A small contrastive image-text model, trained from scratch: text encoder layers 8.
Rows from block 3 of the image encoder of a small contrastive image-text model, named by matrix and row number. Rows with one number belong to one neuron. Each number is 50 + 12 x the weight over its row's rms, rounded and kept within 0 to 99. All counts start at 0.
After each neuron's rows are labels from the 100 images, of 14848, where the neuron reaches its highest value: "patch colour" is the nearest of a few named colours to the mean colour under the peak. Only what is clearly more common there than usual is listed. The data: regions of photos with short descriptions (Visual Genome).
# fc1: MLP up (encoder.blocks.3.mlp.fc1.weight, 1536x256), inputs 172-255
# fc2: MLP down (encoder.blocks.3.mlp.fc2.weight, 256x1536, transposed), outputs 172-255

fc1.750:44 43 53 46 62 58 35 46 53 44 41 47 60 48 59 37 46 26 49 73 42 68 67 53 52 66 31 48 44 45 44 52 24 40 32 42 65 62 61 47 63 48 46 31 42 59 54 53 66 47 51 63 45 50 49 58 40 48 43 55 55 39 48 40 25 62 61 62 45 39 70 61 49 33 28 43 48 62 42 44 44 55 54 58
fc2.750:45 35 55 53 30 49 60 53 36 48 52 45 33 54 38 61 53 48 47 49 68 40 31 48 62 39 53 56 52 37 48 35 56 57 58 30 52 51 45 59 41 77 69 66 42 43 41 62 50 53 64 49 59 48 71 56 68 47 38 56 64 09 50 19 29 62 35 36 37 38 35 48 51 61 70 53 41 52 49 72 68 44 46 54
patch colour: black

fc1.403:48 47 45 59 41 24 47 43 35 57 41 63 55 30 23 46 52 51 35 55 48 56 43 44 31 33 55 62 41 65 59 64 49 38 61 39 40 43 37 38 52 37 41 58 56 36 65 19 64 60 66 53 36 64 62 42 44 42 52 32 46 42 52 45 47 43 74 78 48 49 70 40 52 44 41 57 50 50 29 60 78 20 53 53
fc2.403:64 50 67 49 34 67 68 55 64 38 53 39 61 36 60 59 48 60 64 57 68 40 46 31 58 45 20 36 56 45 48 40 58 48 47 49 73 62 57 60 31 25 48 38 51 40 51 80 50 49 56 53 94 51 57 53 49 43 54 53 35 49 41 26 56 44 56 64 45 52 39 41 35 47 76 35 69 20 49 50 49 40 51 46
patch colour: grey

fc1.316:72 38 42 58 69 58 26 46 71 48 36 58 50 50 67 48 44 42 63 52 51 57 57 48 54 42 36 61 45 42 31 33 61 24 45 50 34 53 23 54 52 53 67 66 61 42 41 41 42 34 42 52 24 58 45 46 54 65 58 50 69 48 69 73 55 33 44 44 32 34 83 35 59 52 63 37 54 64 36 32 40 68 56 36
fc2.316:34 36 57 56 36 57 75 53 59 62 47 55 52 48 37 54 64 44 56 33 64 23 60 57 43 59 44 40 56 40 68 40 54 59 46 38 61 44 57 32 73 59 51 57 52 52 60 64 33 62 52 41 38 59 44 48 50 63 49 57 28 48 57 51 58 49 42 64 39 63 61 41 73 39 53 57 31 56 59 48 46 46 58 36
patch colour: grey

fc1.516:52 51 72 39 43 44 44 33 49 56 67 25 38 66 71 36 54 75 50 45 55 71 48 79 36 22 66 72 37 67 50 77 52 78 24 72 46 25 43 45 42 53 49 52 64 53 56 56 34 45 68 54 54 27 49 55 48 53 37 49 50 51 63 36 50 69 40 55 48 30 41 56 51 52 55 55 36 47 50 57 23 30 59 49
fc2.516:36 50 44 52 63 57 49 73 59 48 40 64 65 33 46 68 42 48 55 44 65 48 44 52 64 69 38 54 77 27 48 65 39 36 46 46 66 44 40 56 38 52 43 52 24 54 38 70 31 49 47 54 34 54 48 46 30 63 53 68 71 66 33 63 55 28 48 71 48 65 58 59 47 58 56 49 83 62 64 53 43 57 30 45
patch colour: grey

fc1.760:32 63 52 35 70 61 59 38 34 38 42 56 53 50 44 43 41 31 47 67 52 38 51 55 57 45 67 80 49 45 53 34 28 72 62 47 64 50 57 38 43 49 47 56 79 41 55 56 46 74 38 47 55 39 32 41 47 55 54 57 58 56 65 28 55 49 61 59 34 63 58 49 66 57 40 38 39 52 44 52 49 66 71 55
fc2.760:31 58 60 54 50 57 22 60 26 64 49 45 53 48 43 48 47 51 54 51 62 48 39 47 50 59 64 49 54 52 46 39 55 46 21 56 50 66 32 57 63 50 40 59 54 48 44 76 44 61 23 62 60 70 41 58 32 49 49 64 45 54 52 40 49 62 42 46 59 33 42 44 58 46 54 37 51 59 65 41 49 70 38 71
patch colour: white

fc1.578:40 59 32 52 47 35 51 51 54 59 63 33 35 64 60 61 38 60 53 73 51 37 37 55 63 51 45 43 51 69 41 58 56 46 38 43 55 46 55 53 38 67 56 41 26 49 62 49 50 45 60 55 44 40 62 25 47 67 56 31 57 63 52 70 31 63 47 44 39 56 51 53 43 31 52 58 48 38 63 44 63 65 64 73
fc2.578:45 60 36 73 51 65 47 59 64 42 65 80 63 41 12 62 57 47 57 41 58 55 50 42 37 35 44 57 21 26 45 54 43 52 54 37 31 61 51 66 50 34 57 54 54 56 65 65 41 52 30 53 33 42 60 58 61 52 55 47 55 50 52 44 85 56 64 39 71 37 51 52 62 57 33 49 56 52 54 41 36 66 54 55
patch colour: pink

fc1.659:47 39 36 40 63 75 50 44 47 63 61 58 54 56 59 65 25 29 39 50 63 49 58 62 69 27 56 57 38 39 40 70 32 64 28 42 48 48 66 53 44 65 57 40 44 51 51 34 51 58 42 34 49 44 57 36 56 65 57 59 51 54 46 62 36 40 62 63 74 48 27 34 56 57 47 32 61 48 53 54 60 38 29 56
fc2.659:47 42 49 53 37 54 49 54 44 39 35 74 44 38 48 17 49 70 58 37 53 64 65 48 36 62 30 42 47 59 72 41 31 32 64 49 56 60 50 48 56 29 56 33 43 46 43 49 47 62 36 38 55 57 48 78 49 55 45 38 70 49 71 50 42 42 59 30 29 68 51 91 59 55 68 35 53 24 71 50 53 68 57 41
patch colour: black

fc1.181:48 47 57 42 48 48 23 48 38 42 54 55 24 47 62 32 42 52 70 53 62 65 51 42 69 51 31 42 36 65 70 61 49 38 19 38 38 32 64 39 65 56 63 31 35 77 39 71 61 64 32 70 53 53 64 43 45 45 70 53 31 72 61 59 39 32 34 55 52 36 51 51 76 56 43 59 51 30 59 51 67 58 59 32
fc2.181:40 53 49 53 50 61 47 34 70 39 32 54 35 47 43 69 62 45 39 64 45 30 47 57 62 38 71 57 66 62 45 41 63 41 49 36 51 36 38 39 44 44 52 68 70 60 40 31 45 29 36 22 42 49 46 36 53 38 44 48 51 49 41 52 65 65 60 43 18 63 33 67 47 40 39 45 54 42 39 52 32 51 60 47
patch colour: grey

fc1.500:52 67 69 56 42 31 58 56 70 36 51 45 60 62 45 63 68 39 57 16 40 40 46 55 63 52 20 56 43 38 63 53 39 48 54 47 49 49 57 41 49 40 68 43 52 55 72 60 55 60 43 71 42 31 41 42 34 38 43 49 57 27 28 56 49 38 53 57 09 57 58 16 46 50 56 54 67 43 54 37 23 39 53 54
fc2.500:47 61 61 45 51 67 56 35 56 58 53 68 54 53 61 40 42 51 47 53 49 51 78 58 34 46 73 52 40 43 65 59 54 44 50 37 42 42 43 51 60 42 45 58 62 62 60 58 57 50 38 30 58 41 74 65 64 63 49 52 48 38 58 55 36 56 52 25 69 41 73 72 43 54 62 55 55 53 45 49 68 36 19 59
patch colour: brown

fc1.600:52 40 58 27 57 53 35 38 34 60 81 50 50 46 54 43 64 46 28 40 47 33 47 36 38 55 73 43 40 55 64 43 50 41 47 54 45 30 61 51 54 25 59 38 57 55 60 50 66 40 57 32 60 37 40 62 54 27 61 35 40 61 37 47 45 49 53 56 58 57 43 58 42 48 59 42 35 35 52 32 53 42 61 78
fc2.600:46 38 43 44 48 52 59 47 56 44 47 46 30 49 55 73 57 36 53 56 43 48 26 46 49 63 45 53 47 58 49 56 48 68 60 35 53 54 47 41 28 41 49 52 45 77 58 52 50 47 77 63 51 52 56 57 36 67 49 37 70 48 48 36 54 41 38 63 54 68 54 30 30 49 61 51 41 66 85 55 39 62 45 38
patch colour: black

fc1.723:67 39 69 35 71 60 26 68 42 48 39 39 41 35 62 47 64 51 40 42 70 39 51 45 74 54 54 33 45 51 64 49 55 55 59 55 43 54 48 61 40 42 51 71 45 58 37 35 49 45 70 48 48 40 62 34 45 56 54 54 38 40 26 27 55 54 41 50 52 43 66 30 59 51 45 50 58 49 64 57 47 55 54 49
fc2.723:28 46 59 37 43 43 35 39 84 38 63 54 39 58 50 40 57 65 53 31 42 41 64 37 41 45 60 48 50 28 31 49 46 39 56 61 56 54 47 46 58 48 43 60 35 47 38 59 52 66 48 62 52 60 60 48 56 56 53 57 51 51 50 48 58 53 54 49 51 24 61 59 61 60 44 58 44 45 37 66 63 50 45 34
patch colour: brown

fc1.442:57 65 52 59 40 63 36 51 53 45 70 49 36 54 75 79 66 57 35 48 57 49 62 54 51 36 44 21 47 40 36 48 50 55 54 65 68 40 39 41 54 54 56 59 44 40 28 63 56 42 45 67 46 62 28 52 57 48 50 38 41 37 34 57 49 53 38 62 46 55 67 47 66 33 59 41 51 40 55 40 52 36 43 55
fc2.442:55 40 53 52 58 62 73 40 47 49 45 65 51 55 54 32 41 40 72 53 50 57 58 34 47 73 58 59 57 40 45 43 53 46 49 51 35 52 44 61 76 49 46 54 60 49 71 52 47 57 68 65 62 55 47 55 54 46 54 52 53 69 58 51 38 34 54 42 37 32 52 52 52 56 40 58 55 53 40 74 45 49 40 51
patch colour: brown

fc1.21:50 39 70 79 34 54 22 73 54 72 38 72 49 56 55 50 35 48 21 69 60 37 31 46 56 49 41 55 42 58 65 55 59 41 54 57 42 59 48 63 60 50 40 44 46 45 38 41 63 36 67 26 37 53 62 51 37 42 58 38 71 50 64 41 49 44 49 49 56 48 48 46 53 68 54 47 39 41 51 51 40 41 36 47
fc2.21:25 43 20 29 58 52 59 43 55 33 64 49 47 69 47 56 33 53 57 47 72 60 73 52 53 52 30 57 58 40 41 45 36 64 67 56 39 40 41 42 29 62 39 57 60 39 32 52 52 35 29 54 80 49 23 67 60 70 39 66 69 45 56 56 54 30 64 42 53 31 52 46 49 42 34 50 56 26 59 58 56 44 55 57
patch colour: brown

fc1.347:41 47 56 78 54 52 36 44 52 53 21 40 52 53 55 64 44 64 34 63 45 68 39 31 51 38 36 43 35 33 36 51 42 36 56 52 69 36 33 51 58 48 42 48 45 39 65 38 48 59 54 59 39 34 69 56 55 45 53 59 64 43 40 42 65 15 45 49 77 39 60 51 54 73 31 42 60 54 44 57 58 47 69 49
fc2.347:46 32 62 20 45 23 56 66 57 33 62 47 56 30 61 41 56 40 51 48 47 64 62 60 52 46 53 47 53 36 52 59 59 43 45 42 45 61 46 50 58 47 43 42 51 58 65 45 60 39 59 48 55 53 47 54 45 37 45 43 32 42 41 56 48 74 50 45 29 39 53 49 37 44 45 35 65 59 27 52 52 42 40 38
patch colour: grey

fc1.269:33 42 39 47 51 58 42 45 69 56 44 66 32 63 24 45 77 53 61 63 46 45 48 29 73 46 18 50 33 47 36 46 42 60 66 62 42 42 44 48 41 55 52 45 39 52 61 44 45 31 45 54 49 29 52 46 50 47 61 61 48 60 45 40 54 48 41 54 54 48 45 60 59 43 55 44 77 71 46 40 39 41 49 61
fc2.269:64 58 69 33 35 36 57 61 47 53 50 41 44 53 57 46 33 38 48 41 38 54 41 62 38 44 72 47 83 60 49 43 44 42 24 40 51 41 37 45 55 48 45 51 62 43 58 56 58 29 53 33 43 57 53 63 47 38 64 28 36 55 65 73 45 41 49 61 50 64 65 56 45 52 56 55 47 40 54 31 66 57 34 32
patch colour: black

fc1.617:28 51 49 58 30 26 69 62 58 48 47 44 60 52 53 36 47 52 46 61 39 52 42 30 61 52 55 42 55 32 36 55 39 41 50 66 66 52 58 33 63 59 49 42 59 63 43 68 54 57 54 34 42 48 39 47 51 39 50 42 32 28 47 53 40 54 45 50 37 42 61 43 38 56 51 57 36 60 41 60 54 65 73 30
fc2.617:47 50 48 51 39 49 47 61 51 34 47 60 36 48 43 56 59 63 54 62 59 31 51 55 25 40 39 28 70 33 49 47 23 49 68 37 61 54 41 49 18 38 37 49 55 38 66 43 47 56 47 51 51 47 57 48 60 41 55 41 61 35 46 46 53 68 23 45 62 52 35 48 57 44 79 51 57 43 62 59 66 55 47 37
patch colour: pink

fc1.489:42 51 47 64 36 29 52 44 46 60 61 54 61 54 48 39 48 51 28 28 43 46 39 57 51 50 53 40 43 65 50 62 44 50 59 28 51 40 39 45 33 46 61 57 72 35 37 45 31 35 58 47 46 45 60 60 46 51 38 44 50 38 57 34 52 38 51 37 21 55 58 59 58 33 12 58 55 53 55 43 57 29 62 36
fc2.489:59 49 63 47 63 54 46 39 52 49 42 47 58 40 44 70 51 64 53 49 43 60 42 32 54 46 42 56 34 47 59 41 68 53 45 43 41 57 57 85 52 58 70 55 20 61 43 72 69 40 63 52 68 62 63 40 42 69 64 52 46 46 38 32 33 30 41 58 49 45 47 46 49 50 59 40 44 67 45 44 32 53 38 66
patch colour: white