Weights of a small contrastive image-text model: soap at rate 0.0022.
Rows from block 5 of the image encoder of a small contrastive image-text model, named by matrix and row number. Rows with one number belong to one neuron. Each number is 128 + 24 x the weight over its row's rms, rounded and kept within 0 to 255. All counts start at 0. Numbers have three digits each.
After each neuron's rows are labels from the 100 images, of 14848, where the neuron reaches its highest value: "strongest on" is what is common among them. Only what is clearly more common there than usual is listed. The data: regions of photos with short descriptions (Visual Genome). In brackets: how many of the 100.
# fc1: MLP up (encoder.blocks.5.mlp.fc1.weight, 1536x256), inputs 64-127
# fc2: MLP down (encoder.blocks.5.mlp.fc2.weight, 256x1536, transposed), outputs 64-127

fc1.137:109117107086163118143154077162123085112152136111112117115141131150159167180113178126151119081085132102098132089108115113134139140159143165140064124137112094136150118102136083157116123110174123
fc2.137:091154093090122152136151142116115113083124102127152133129104137115082149120147141103107138085155124131114125130104096132137143082138141148132111133125119179110123118115115105095111130132085104
strongest on: text has "laptop" (25)

fc1.503:154173144120122147096124089108122160120116140114075111145109122133146118096140116116143094126130153120141106087165156096171097134140099138152123135174111138111137138156172105127149126163148165
fc2.503:128121148142115092145126138141106098088182140186156126140096152164127140102106075140122103098159129113187138164141110146109128134144170123117119117130090133145109087141131096155134087092117101
strongest on: text has "white" (30)

fc1.520:152097124137099075159129151153130131146101091113190117158140080098162092128112079134122126113104143129145166099127155140114124088133155079127126123153136100161128079117112135112123118131156120
fc2.520:136144148156116139088125133103117130101138113134148112106147128140075149156107123127104101092101083154103150137127122076095107115153120149117096145097145161100120098191144150139149143181115126
strongest on: text has "tree" (25)

fc1.581:111164130148130180150107130099149102122080134140112122147125124108148120137179078144131151165125138107151152150119145170127104127135100115119124092132136156095103162131177142139079119103100110
fc2.581:144127131117126130109121104109136141117127135119102160152124146147121116149130122102105142120126121135113146094096110135072150101147128145129140097130084092104129112128119149132174112146108072
strongest on: text has "elephant" (44)

fc1.238:180109055142133135106104154116130091163128113162138071087073122073148097094118123169193109125143133130110127157144165112114137152125157111120087126114127163133136157121105108149112145098103161
fc2.238:140125115128154133102115105156092136182122109106097132133122091128126121146096138132109129123121113133161160124072115137100121162122164160095155117136140113134123108140152129158159102136125085
strongest on: text has "horse" (29)

fc1.421:093163142148129141107145099077092136182117141172097145143092082153107123135107131154122117120128103118136137126147156112161100130139121120085145126118124143158135130145124097127094149133156142
fc2.421:116124142170110158132114151129124111095101143135164131130106137168129149105108129115160108092063138083131109131149145142116134151168097171099117130111134116085097067107150109117137141137096157
strongest on: text has "sign" (41)

fc1.270:150132135142135133165112122149142147127115134111155161116109105143135094131077085136128157146132160136156131182139116136145106163121124126144168106120076132169121126126148104121111130156158131
fc2.270:135144115142080131152127152129076137143077094109102131134137125129089116121121111151142097084109079093148129123135104128130104100136149144129119125156145096140093113139110150140108114120125096
strongest on: text has "trees" (25)

fc1.666:117125134156159079132104139131120112181092107147160184133133129134137085134066082131134126148149100156086133116123097110130143103119140091149134112104100096155115101133081119128134100137136135
fc2.666:125137151134161107166099173125157139104106135078141139115163154174108159153140131121111121104100102126111164168130154129126113126153130135168112166136139133146097116146123136160151140137127092
strongest on: text has "green" (35); text has "trees" (32); text has "tree" (32)

fc1.466:099161126115105158085163105103129105158149136144115134094126121127084109136121110135094118125094165128155141149142169140162128127145158126110144123125129147101117153181087157103105127089147151
fc2.466:136142129133112178119132123132136117142113117134110105115146139123133162098131098083135115110095136114128124115126136153110120123195118152093123156109104141124091079144128126081170104118114145
strongest on: text has "sign" (43)

fc1.281:167116143153174134097123139167146135192123118095124086130117167119160105109138111160134129120119142144090117155129128139128103092146112136113157136145133155105107111089114174170161097105144133
fc2.281:086110146142084122097116181159167113106099057158172151103118115119145155156164129130175129139140110140146124124123115151163117073096126160163086127125115119120117140126124117095124124139103144
strongest on: text has "white" (37)

fc1.242:140151089110097097127126122114127109133161156137119160130116120101128155128112130135101120091149077180110127125156122133115127127103123147135105125123141082113117143107112125177100129154144092
fc2.242:170107112126132112116123103087142131148147146063114105128157147148169132118147104135106119131143125123110142132090116147149144089091121158126131125096148192151179104151077110122112158116109133
strongest on: text has "motorcycle" (30)

fc1.48:092132133136138146158087151145089132144121124172166128084154161077106129150146138114112131146146110121141102129150110127093099113125132127088157098139139078121163151073133114146151114102111137
fc2.48:112089111159130119117140127123089111117082141149143089177142163117117132164127113118115141156139138124088126106102135119092164085105099109099164101107133184117104146147156110132126149101094143
strongest on: text has "man" (48)

fc1.509:116169078190173098113112122115127083145118126095132123118136166125107123148104109135115161157132128163091098110123155102143161118146094106078108156140138112118169160149075177125097106136134116
fc2.509:134158093099099132168084153131139149149176108154087095143121104113121123145107155123137173147136147144134108170114086154120148152154163164096112128123117138166149107109114121129104106121115141
strongest on: text has "clock" (37)

fc1.228:085168085134117122139142150146112126140098113125151107102166155102168109141127122099148106116112091137112130146138134132124132157143138116109095156087142139109109139159094156136108135151147119
fc2.228:145090076140108137122120146165167131114180125098086115120123101137153123124136103164112152116172151105109140109153130143115135112120076157184152087101128126152159137096118072139155128139133104
strongest on: text has "horse" (25)

fc1.751:141133087113117074149105144136173126144126150140119135121099151113152105137159146131157140091154146140099132084141126163128130136145113154070138104128156106092134109095150113108118110126091132
fc2.751:079123116092119137117089145122094124144128158133133126155104106105135123165132164153155146121160165151090161152081103116203089094126109151118076151139141188136160113103138114112128094116106146
strongest on: text has "tennis" (38)

fc1.142:138150119111095141088138119125121131151138166129102113119066134105119127137111131122118107126117130126102070133137119133148128116148157139154103152135135109156099091115112086121145134133132151
fc2.142:088168089181144114090132122153169130114142151130117115125114137131096114084149155134157097109141119109144136114139080138113126132124139095127126140082099145130138079161104117101136112081116130
strongest on: text has "bus" (29)

fc1.313:192131154135102089105148109115105137123142107136099124174104140116142103108113070125151153109112110082157116122099150133153111204171110152131125140128105117133124120102120096150113131147129101
fc2.313:126106156117127089151097151166131141110118153151178161136122128159125115126147126108129125118144141133120113130150168148135143112124130120126130117129133138101119149126108126128141133121130129
strongest on: text has "bus" (25)

fc1.587:080159155189121117094168138156074100169109141100120118132140133093145092087103134149127115163137148136133143121166144119132106143118072106165113096124164081103127125091143131116129107147136098
fc2.587:107136142130080127143158097154142140126133160151166153123151112111131184099124092133140059136150146082129119107148135115133092150128124135135143105141148123106143097124122176145128068154120153
strongest on: text has "toilet" (26)

fc1.745:127160160134129152141078109120164101105109133118150114139139126119109127147151110163168151132126123072149143112133140128120091099164081135161092120153142062128080144119183144141098129125110103
fc2.745:109128108133112133096127123139163180132124083123115137178154173109153117145095119117111127112113135119110109127109138136089107112123103159127137084140097131061146112094133149119139127130107110
strongest on: text has "elephant" (41)

fc1.701:089117124099154142123175124122120097108118126133124147099153142153111144125130117145146098136090097114150095075176152161133104124149119088127068136136121128126129097133078130138084147137098169
fc2.701:137139102123177128177130129172149154116130112133135122096123130108155117115188149101124125127091133149154117159100131144143108113147105108112119107147124144151144161119147085122125121106149165
strongest on: text has "black" (28)

fc1.759:117116116152156128151171120095130159132083102104136136127120134167129124091146119129118107145095154161162142117161132145134138122132169127150121159175116093142159114130138090176117066067099127
fc2.759:141154120126138132136112138096111142154098097131199102118108129124167140147077159103131102107158151124097151123130124143098117117118099127080114132112132132135093134100177139170129136148150173
strongest on: text has "white" (34)

fc1.100:127112125144138143159121137124143070153147138147147097118137123140132126121122144120108145138072143108123101124145125132131130148100135191133082101108081138147168092103097103098139145099107110
fc2.100:069163137108092140130089094131132147102100137141119176147122120160157124160125097111132106101115142187152149126161114101131095100152104112159125174095136137085135184155154119096145148098129134
strongest on: text has "plate" (28)

fc1.543:077153139134120158110093126126136145134124125109123113146138123146127113100098159101111079147158155137122125092131129147162114105143096103093132082077124105105147166142159155169116171137136132
fc2.543:169136102143151141080141150095112115156141133113111134154171111086119142126093142141171147140136114112146132110146144143180105121109116127142185099149160129101136125133109144091175086120094143
strongest on: text has "building" (27)

fc1.11:141111115138111159125113160175102080118125133139136146131132145172137115074132121127125128143088120092146090114127131160130138136130130177147111111132110097137143115108132150106143137117127070
fc2.11:101130129137120135133126102119154168090122105123101158140112106159128143150148093128148118103130118178136155111174095131136130117150145097115140122095126147095139177154146118112111151135115147
strongest on: text has "plate" (27)

fc1.674:109149075137085126146123167104118097140140150066114182127130118124115100101136133126152154151123129120144085072112143121114147166198110118152134162143143102138129158163141160128125121139122135
fc2.674:157110131153085124133090160155133120093149116152080098090137139130168174101128120137149139116132119166134156135149121145135084124131114137148104063151115134136115161116134135155099061119098150
strongest on: text has "clock" (46)

fc1.29:119096117141133111159129094105115095149107121116117129098096118113131117121144105145117148101120161128125164124096162147119148149162117103130134157107134158171166107103154096123124132151101142
fc2.29:084090138098148131077127129108086100167165161108111163126115187140128138151123162119138162128109154105126160113130149098152102111074130118095135143110125109134128143125152153120121154108089114
strongest on: text has "hair" (26)

fc1.733:147152129116129089164095160088111150128147103142110107093175154120141111131148139128136132090098113095139137120113096128114154160168125120111120129164080142147158097092071100148136149170142130
fc2.733:109135199140147113103129110125113124121071095114113158158134144159121128099142099143146114142118171131121131157056096160144112106120141143152163125121110096154098133142119143106109092115108151
strongest on: text has "shirt" (27); text has "wearing" (27)

fc1.41:108124131120130127143094107143093187129123125144118139109140136136152112128110076150126127102105119138144088141118097121148099138135139130166104134109111149151156117108134124147191066151113135
fc2.41:137119111122148130135111105161127130128109130128171138095088098118144107141149145202138123107153142118133162152109120113126096148159126160093165109127125151122120136159152159135091163086131144
strongest on: text has "snow" (30)

fc1.470:160154088146136142144143125115095126156117115194141099137145140125129167115115112143149166165104134107134125119127137124114169129122150177138143109147093105127153140138112191165117095130142175
fc2.470:121133161156164132124154100108120122122105150131166118133111129129154102106128119134125118149146137167107116108088134096118118097149112131082101152108141155181141151126150117110154164078107094
strongest on: text has "man" (45)

fc1.427:125158117099189136109123135097136077112130090114136163107083092151125157146096126106144128138117111098111133092137097115141139149156140103135144126094128091100098126144126125139119135129123154
fc2.427:148108127111095089137126155162131162112150111121104146145164140130109089098142088146166129130087110138128087174140125146147126097119112162110097116166116125132152105149116136142102087183134135
strongest on: text has "clock" (28)

fc1.571:189110117114138181146121084122080140160118121107109157133180135135108149143131141150144106123159159127134130150114124097111149136121122117117089157170138128113154151133155111131141103171150131
fc2.571:181133107107135172105135143161135084152117097122129124145169124118134147160155145119107130128119109104115139151130136092139124110098151135131117119069125058124131146116111107134173129147158109
strongest on: text has "train" (50)

fc1.32:155133081120128103138132155141114118126145098110107104160101143162110111134100107113144065149170128118138116140112131125124137112120152123143097138158145114108095158148157103128130158106137120
fc2.32:124127154105123152089161112147150129115092120178175105128139094128104143129156123099085147120134091157080087105170110114151140107088123128136138100103115098139103147095133102152150167124145121
strongest on: text has "bus" (43)

fc1.455:170110113128124110165133134128112138133141154175138095090116081132157107131101126161135095157133089115130149137141092100114118113125146120146142154112099123136126072124141104160139164139159103
fc2.455:149094158100116134152133159088141112116108117100145094146140127147156148138133156169119140147108101114141145173106130132127151079164135168119125124121114158153131124146122140146167173150107059
strongest on: text has "tree" (30)

fc1.685:104149102105148146140101141147147074146066139166126094108099099118155111129120099144142125157122122089123140164110152143165109126181138116179103132135148105122138102117138133121095138070124111
fc2.685:115130120124102118130125149165147162134140071104103147144126147119111127141103124133134123131191145123125139093123114155086156120101134100147151100092123104104147157096135119116146116150139094
strongest on: text has "elephant" (28)

fc1.350:099141145155136149130137125107129065168137119150130103149147133152142101105132115118104145131094124103124136101140133147139122138084143166117091094098069155135145098098137142106125155077097104
fc2.350:076130115134084154118101106116125176104095127128092179135133103148147147147139090131131123082115149168141154110148120098122116127145113125128137170088132125094113190156144131104152139099115137
strongest on: text has "plate" (27)

fc1.499:129098140118115119114136143136158134121100137151113103105077121128137074115173155151136128129138118171119137100115107160108155161120105103131154092104123095089093159095147131177145119099094107
fc2.499:096110096124095119142101135137158123151133098163130141139118104089160062110168167103171163138128111139089165165105118160155097104141099159132071158126136181112160109109159102108122123133125167
strongest on: text has "tennis" (29)

fc1.407:155114111118109101148121142114105117166091158132094100104116185126146116143124135170131146181117125128104103149137133165109105135083153105158116126136080149123153182132101136134098139097109127
fc2.407:147133104152151112145112096147143142111129136136115131122132093116081120138114128128126101072131114134086192105142102133115107127128141125105169127142200086132105128112155093120160064109144113
strongest on: text has "zebra" (32)