python train.py --encoder_arch="vit" --model="contrastive image-text model" --dataset="regions of photos with short descriptions (Visual Genome)" --train_examples=203450 --image_size=64 --crop_scale_min=1 --horizontal_flip=true --color_jitter=0.2 --tokenizer="word" --vocab_size=6471 --loss="sigmoid" --embed_dim=256 --encoder_norm="layernorm" --encoder_norm_position="pre" --encoder_activation="gelu" --encoder_mlp_ratio=6 --encoder_head_dim=64 --encoder_fused_qkv=false --encoder_bias="all" --encoder_qk_norm=false --encoder_parallel_block=false --encoder_dropout=0.05 --encoder_inner_norm=false --encoder_patch_size=[8, 8] --encoder_conv_stem=false --encoder_layers=8 --encoder_width=256 --encoder_positions="sincos" --encoder_pooling="attention" --text_encoder_causal=true --text_encoder_width=256 --text_encoder_layers=8 --text_encoder_norm="layernorm" --text_encoder_norm_position="pre" --text_encoder_activation="quick_gelu" --text_encoder_mlp_ratio=3 --text_encoder_head_dim=16 --text_encoder_fused_qkv=true --text_encoder_bias="all" --text_encoder_qk_norm=false --text_encoder_parallel_block=false --text_encoder_inner_norm=false --text_encoder_positions="learned" --init="trunc_normal_002" --residual_init="none" --optimizer="soap" --beta2=0.99 --learning_rate=0.0022 --beta1=0.95 --shampoo_beta=0.99 --eps=1e-08 --precondition_frequency=10 --max_precond_dim=1024 --one_sided=false --adamw_lr_other_params=0.00077 --max_grad_norm=3.0 --max_steps=8700 --batch_size=512 --epochs=21.9 --lr_schedule="wsd_sqrt" --decay_fraction=0.4 --final_lr_fraction=0.05 --warmup_steps=430 --weight_decay=0.2 --adamw_weight_decay_other_params=0
Rows from block 3 of the image encoder of a small contrastive image-text model, named by matrix and row number. Rows with one number belong to one neuron. Each number is 128 + 24 x the weight over its row's rms, rounded and kept within 0 to 255. All counts start at 0. Numbers have three digits each.
After each neuron's rows are labels from the 100 images, of 14848, where the neuron reaches its highest value: "responds to" is what is common among them. Only what is clearly more common there than usual is listed. The data: regions of photos with short descriptions (Visual Genome). In brackets: how many of the 100.
# fc1: MLP up (encoder.blocks.3.mlp.fc1.weight, 1536x256), inputs 0-85
# fc2: MLP down (encoder.blocks.3.mlp.fc2.weight, 256x1536, transposed), outputs 0-85

fc1.274:136116137151125115164116168134159139097116120138128092134102169091132160111121125147088122153088129099159148157123146167111090153139087191116133158112106163126136165142085118130092183107103144175129114137131101191158100109084101113162105121152111135146120141
fc2.274:123144182167136165137087088082141146134115160151147180167169099151121147122085109117130119163176122095173157131120149103074154143091135119147100110106081141121172102077128113107145149081094139140129129139150129144161131084132149123167096121106166099179127159
responds to: text has "green" (30)

fc1.480:124157135160137114145117134087148147113141132133171116145100160132125107079127142152097144142107142091136114144134107092151088116119148143135109149123135107128100080178178115080120150092162110141166120119153112180073127182126149138095111155085128127164125175
fc2.480:135148094127160136103110135076149127137148132117117153119147099152140114206120108104088093117128096146161151150122149147089139126146133147136082150129107154155131185157116157127124138136121083163129109133062152140117148072089130135170137132138163116118144144
responds to: text has "plane" (27)

fc1.275:116154171114134112127078092117127108131145126137102095180125121105094149081138130149140136155123113123115144115148123086113087132149117148108111108159106129116125138130151118113153121135109097116159136139129153125091168106122172125144154123162124162118081156
fc2.275:155123129096147153180110154140128059137092129123122126150121105122140153135129120129091126139115114109103122106134118178134134136129107105138147138143109126161152146173136131118134136147148130149096122178151139156141142177098140137133182178158097072123180116
responds to: text has "man" (29); text has "wearing" (25)

fc1.719:128157192098170132082132108144129138127139119159109130103164120148138139107115148163120138152092091119075109167129129104104155154107096077089110125124121128123099137150120081156153133132083116147153132110147134156140097173132151098161134097081135158129065122
fc2.719:100119164090140102153105105111099089113070121102151101096147105141105168137119113119136161159131164095175106124151133123157166127140131091117154103110127111129169097141143139110159134119132143141122096140122138151108141140139157108100107155145120117125158100
responds to: text has "man" (32); text has "wearing" (26)

fc1.491:123129180101159148114132135119163083166114151124125120106080116153087164158121123106170088115145168082157146130165136084087138195131089162138094163099092157172106143130104140159097155135094136145164129128139113149149136176100130151108116117151143108126122099
fc2.491:129102133138118095095129104120112168147144110104135162160076096145123132120154133123103114112134121114127139140118153128103116162091146106131140077121129126175138139126110120156113102106118168127109110110119107163123102126084111140139185133166186055138117130
responds to: text has "sign" (39); text has "red" (27)

fc1.428:154129102140149139133139122133097120142131154118120108101069123101134105115121144171157146098136108162109134127126138119104175133173139134109133145083179134114089132160176123131124130131166156085134153083104160154163117105142128127127085115115118145137141130
fc2.428:143109103121118101131105167129137127112148131140136157171152149118135191097145111099128157100105146132140119117153085148183108115093130102123125119099121125097153153112125086068126126115146122127100123156122079084136138148154210127164167145157155133086109116
responds to: text has "white" (28)

fc1.576:125102106105131157108155122117138109129100145075083130138125181103143149164162157091143131103131128135145138126138136154093143102152122132103146164143128086134122146116173165124133133165100155048123176099136102115127101143157158161134148143112126075109109148
fc2.576:067146097135100104198142088096103168118131167173118173121116105136139141136153077153117119118135108114110089157135140133110137121087168109147150145115171099139119138163103168163141137095092098180142133139101160113112135141082145116126128140132119145149148138
responds to: text has "elephant" (33)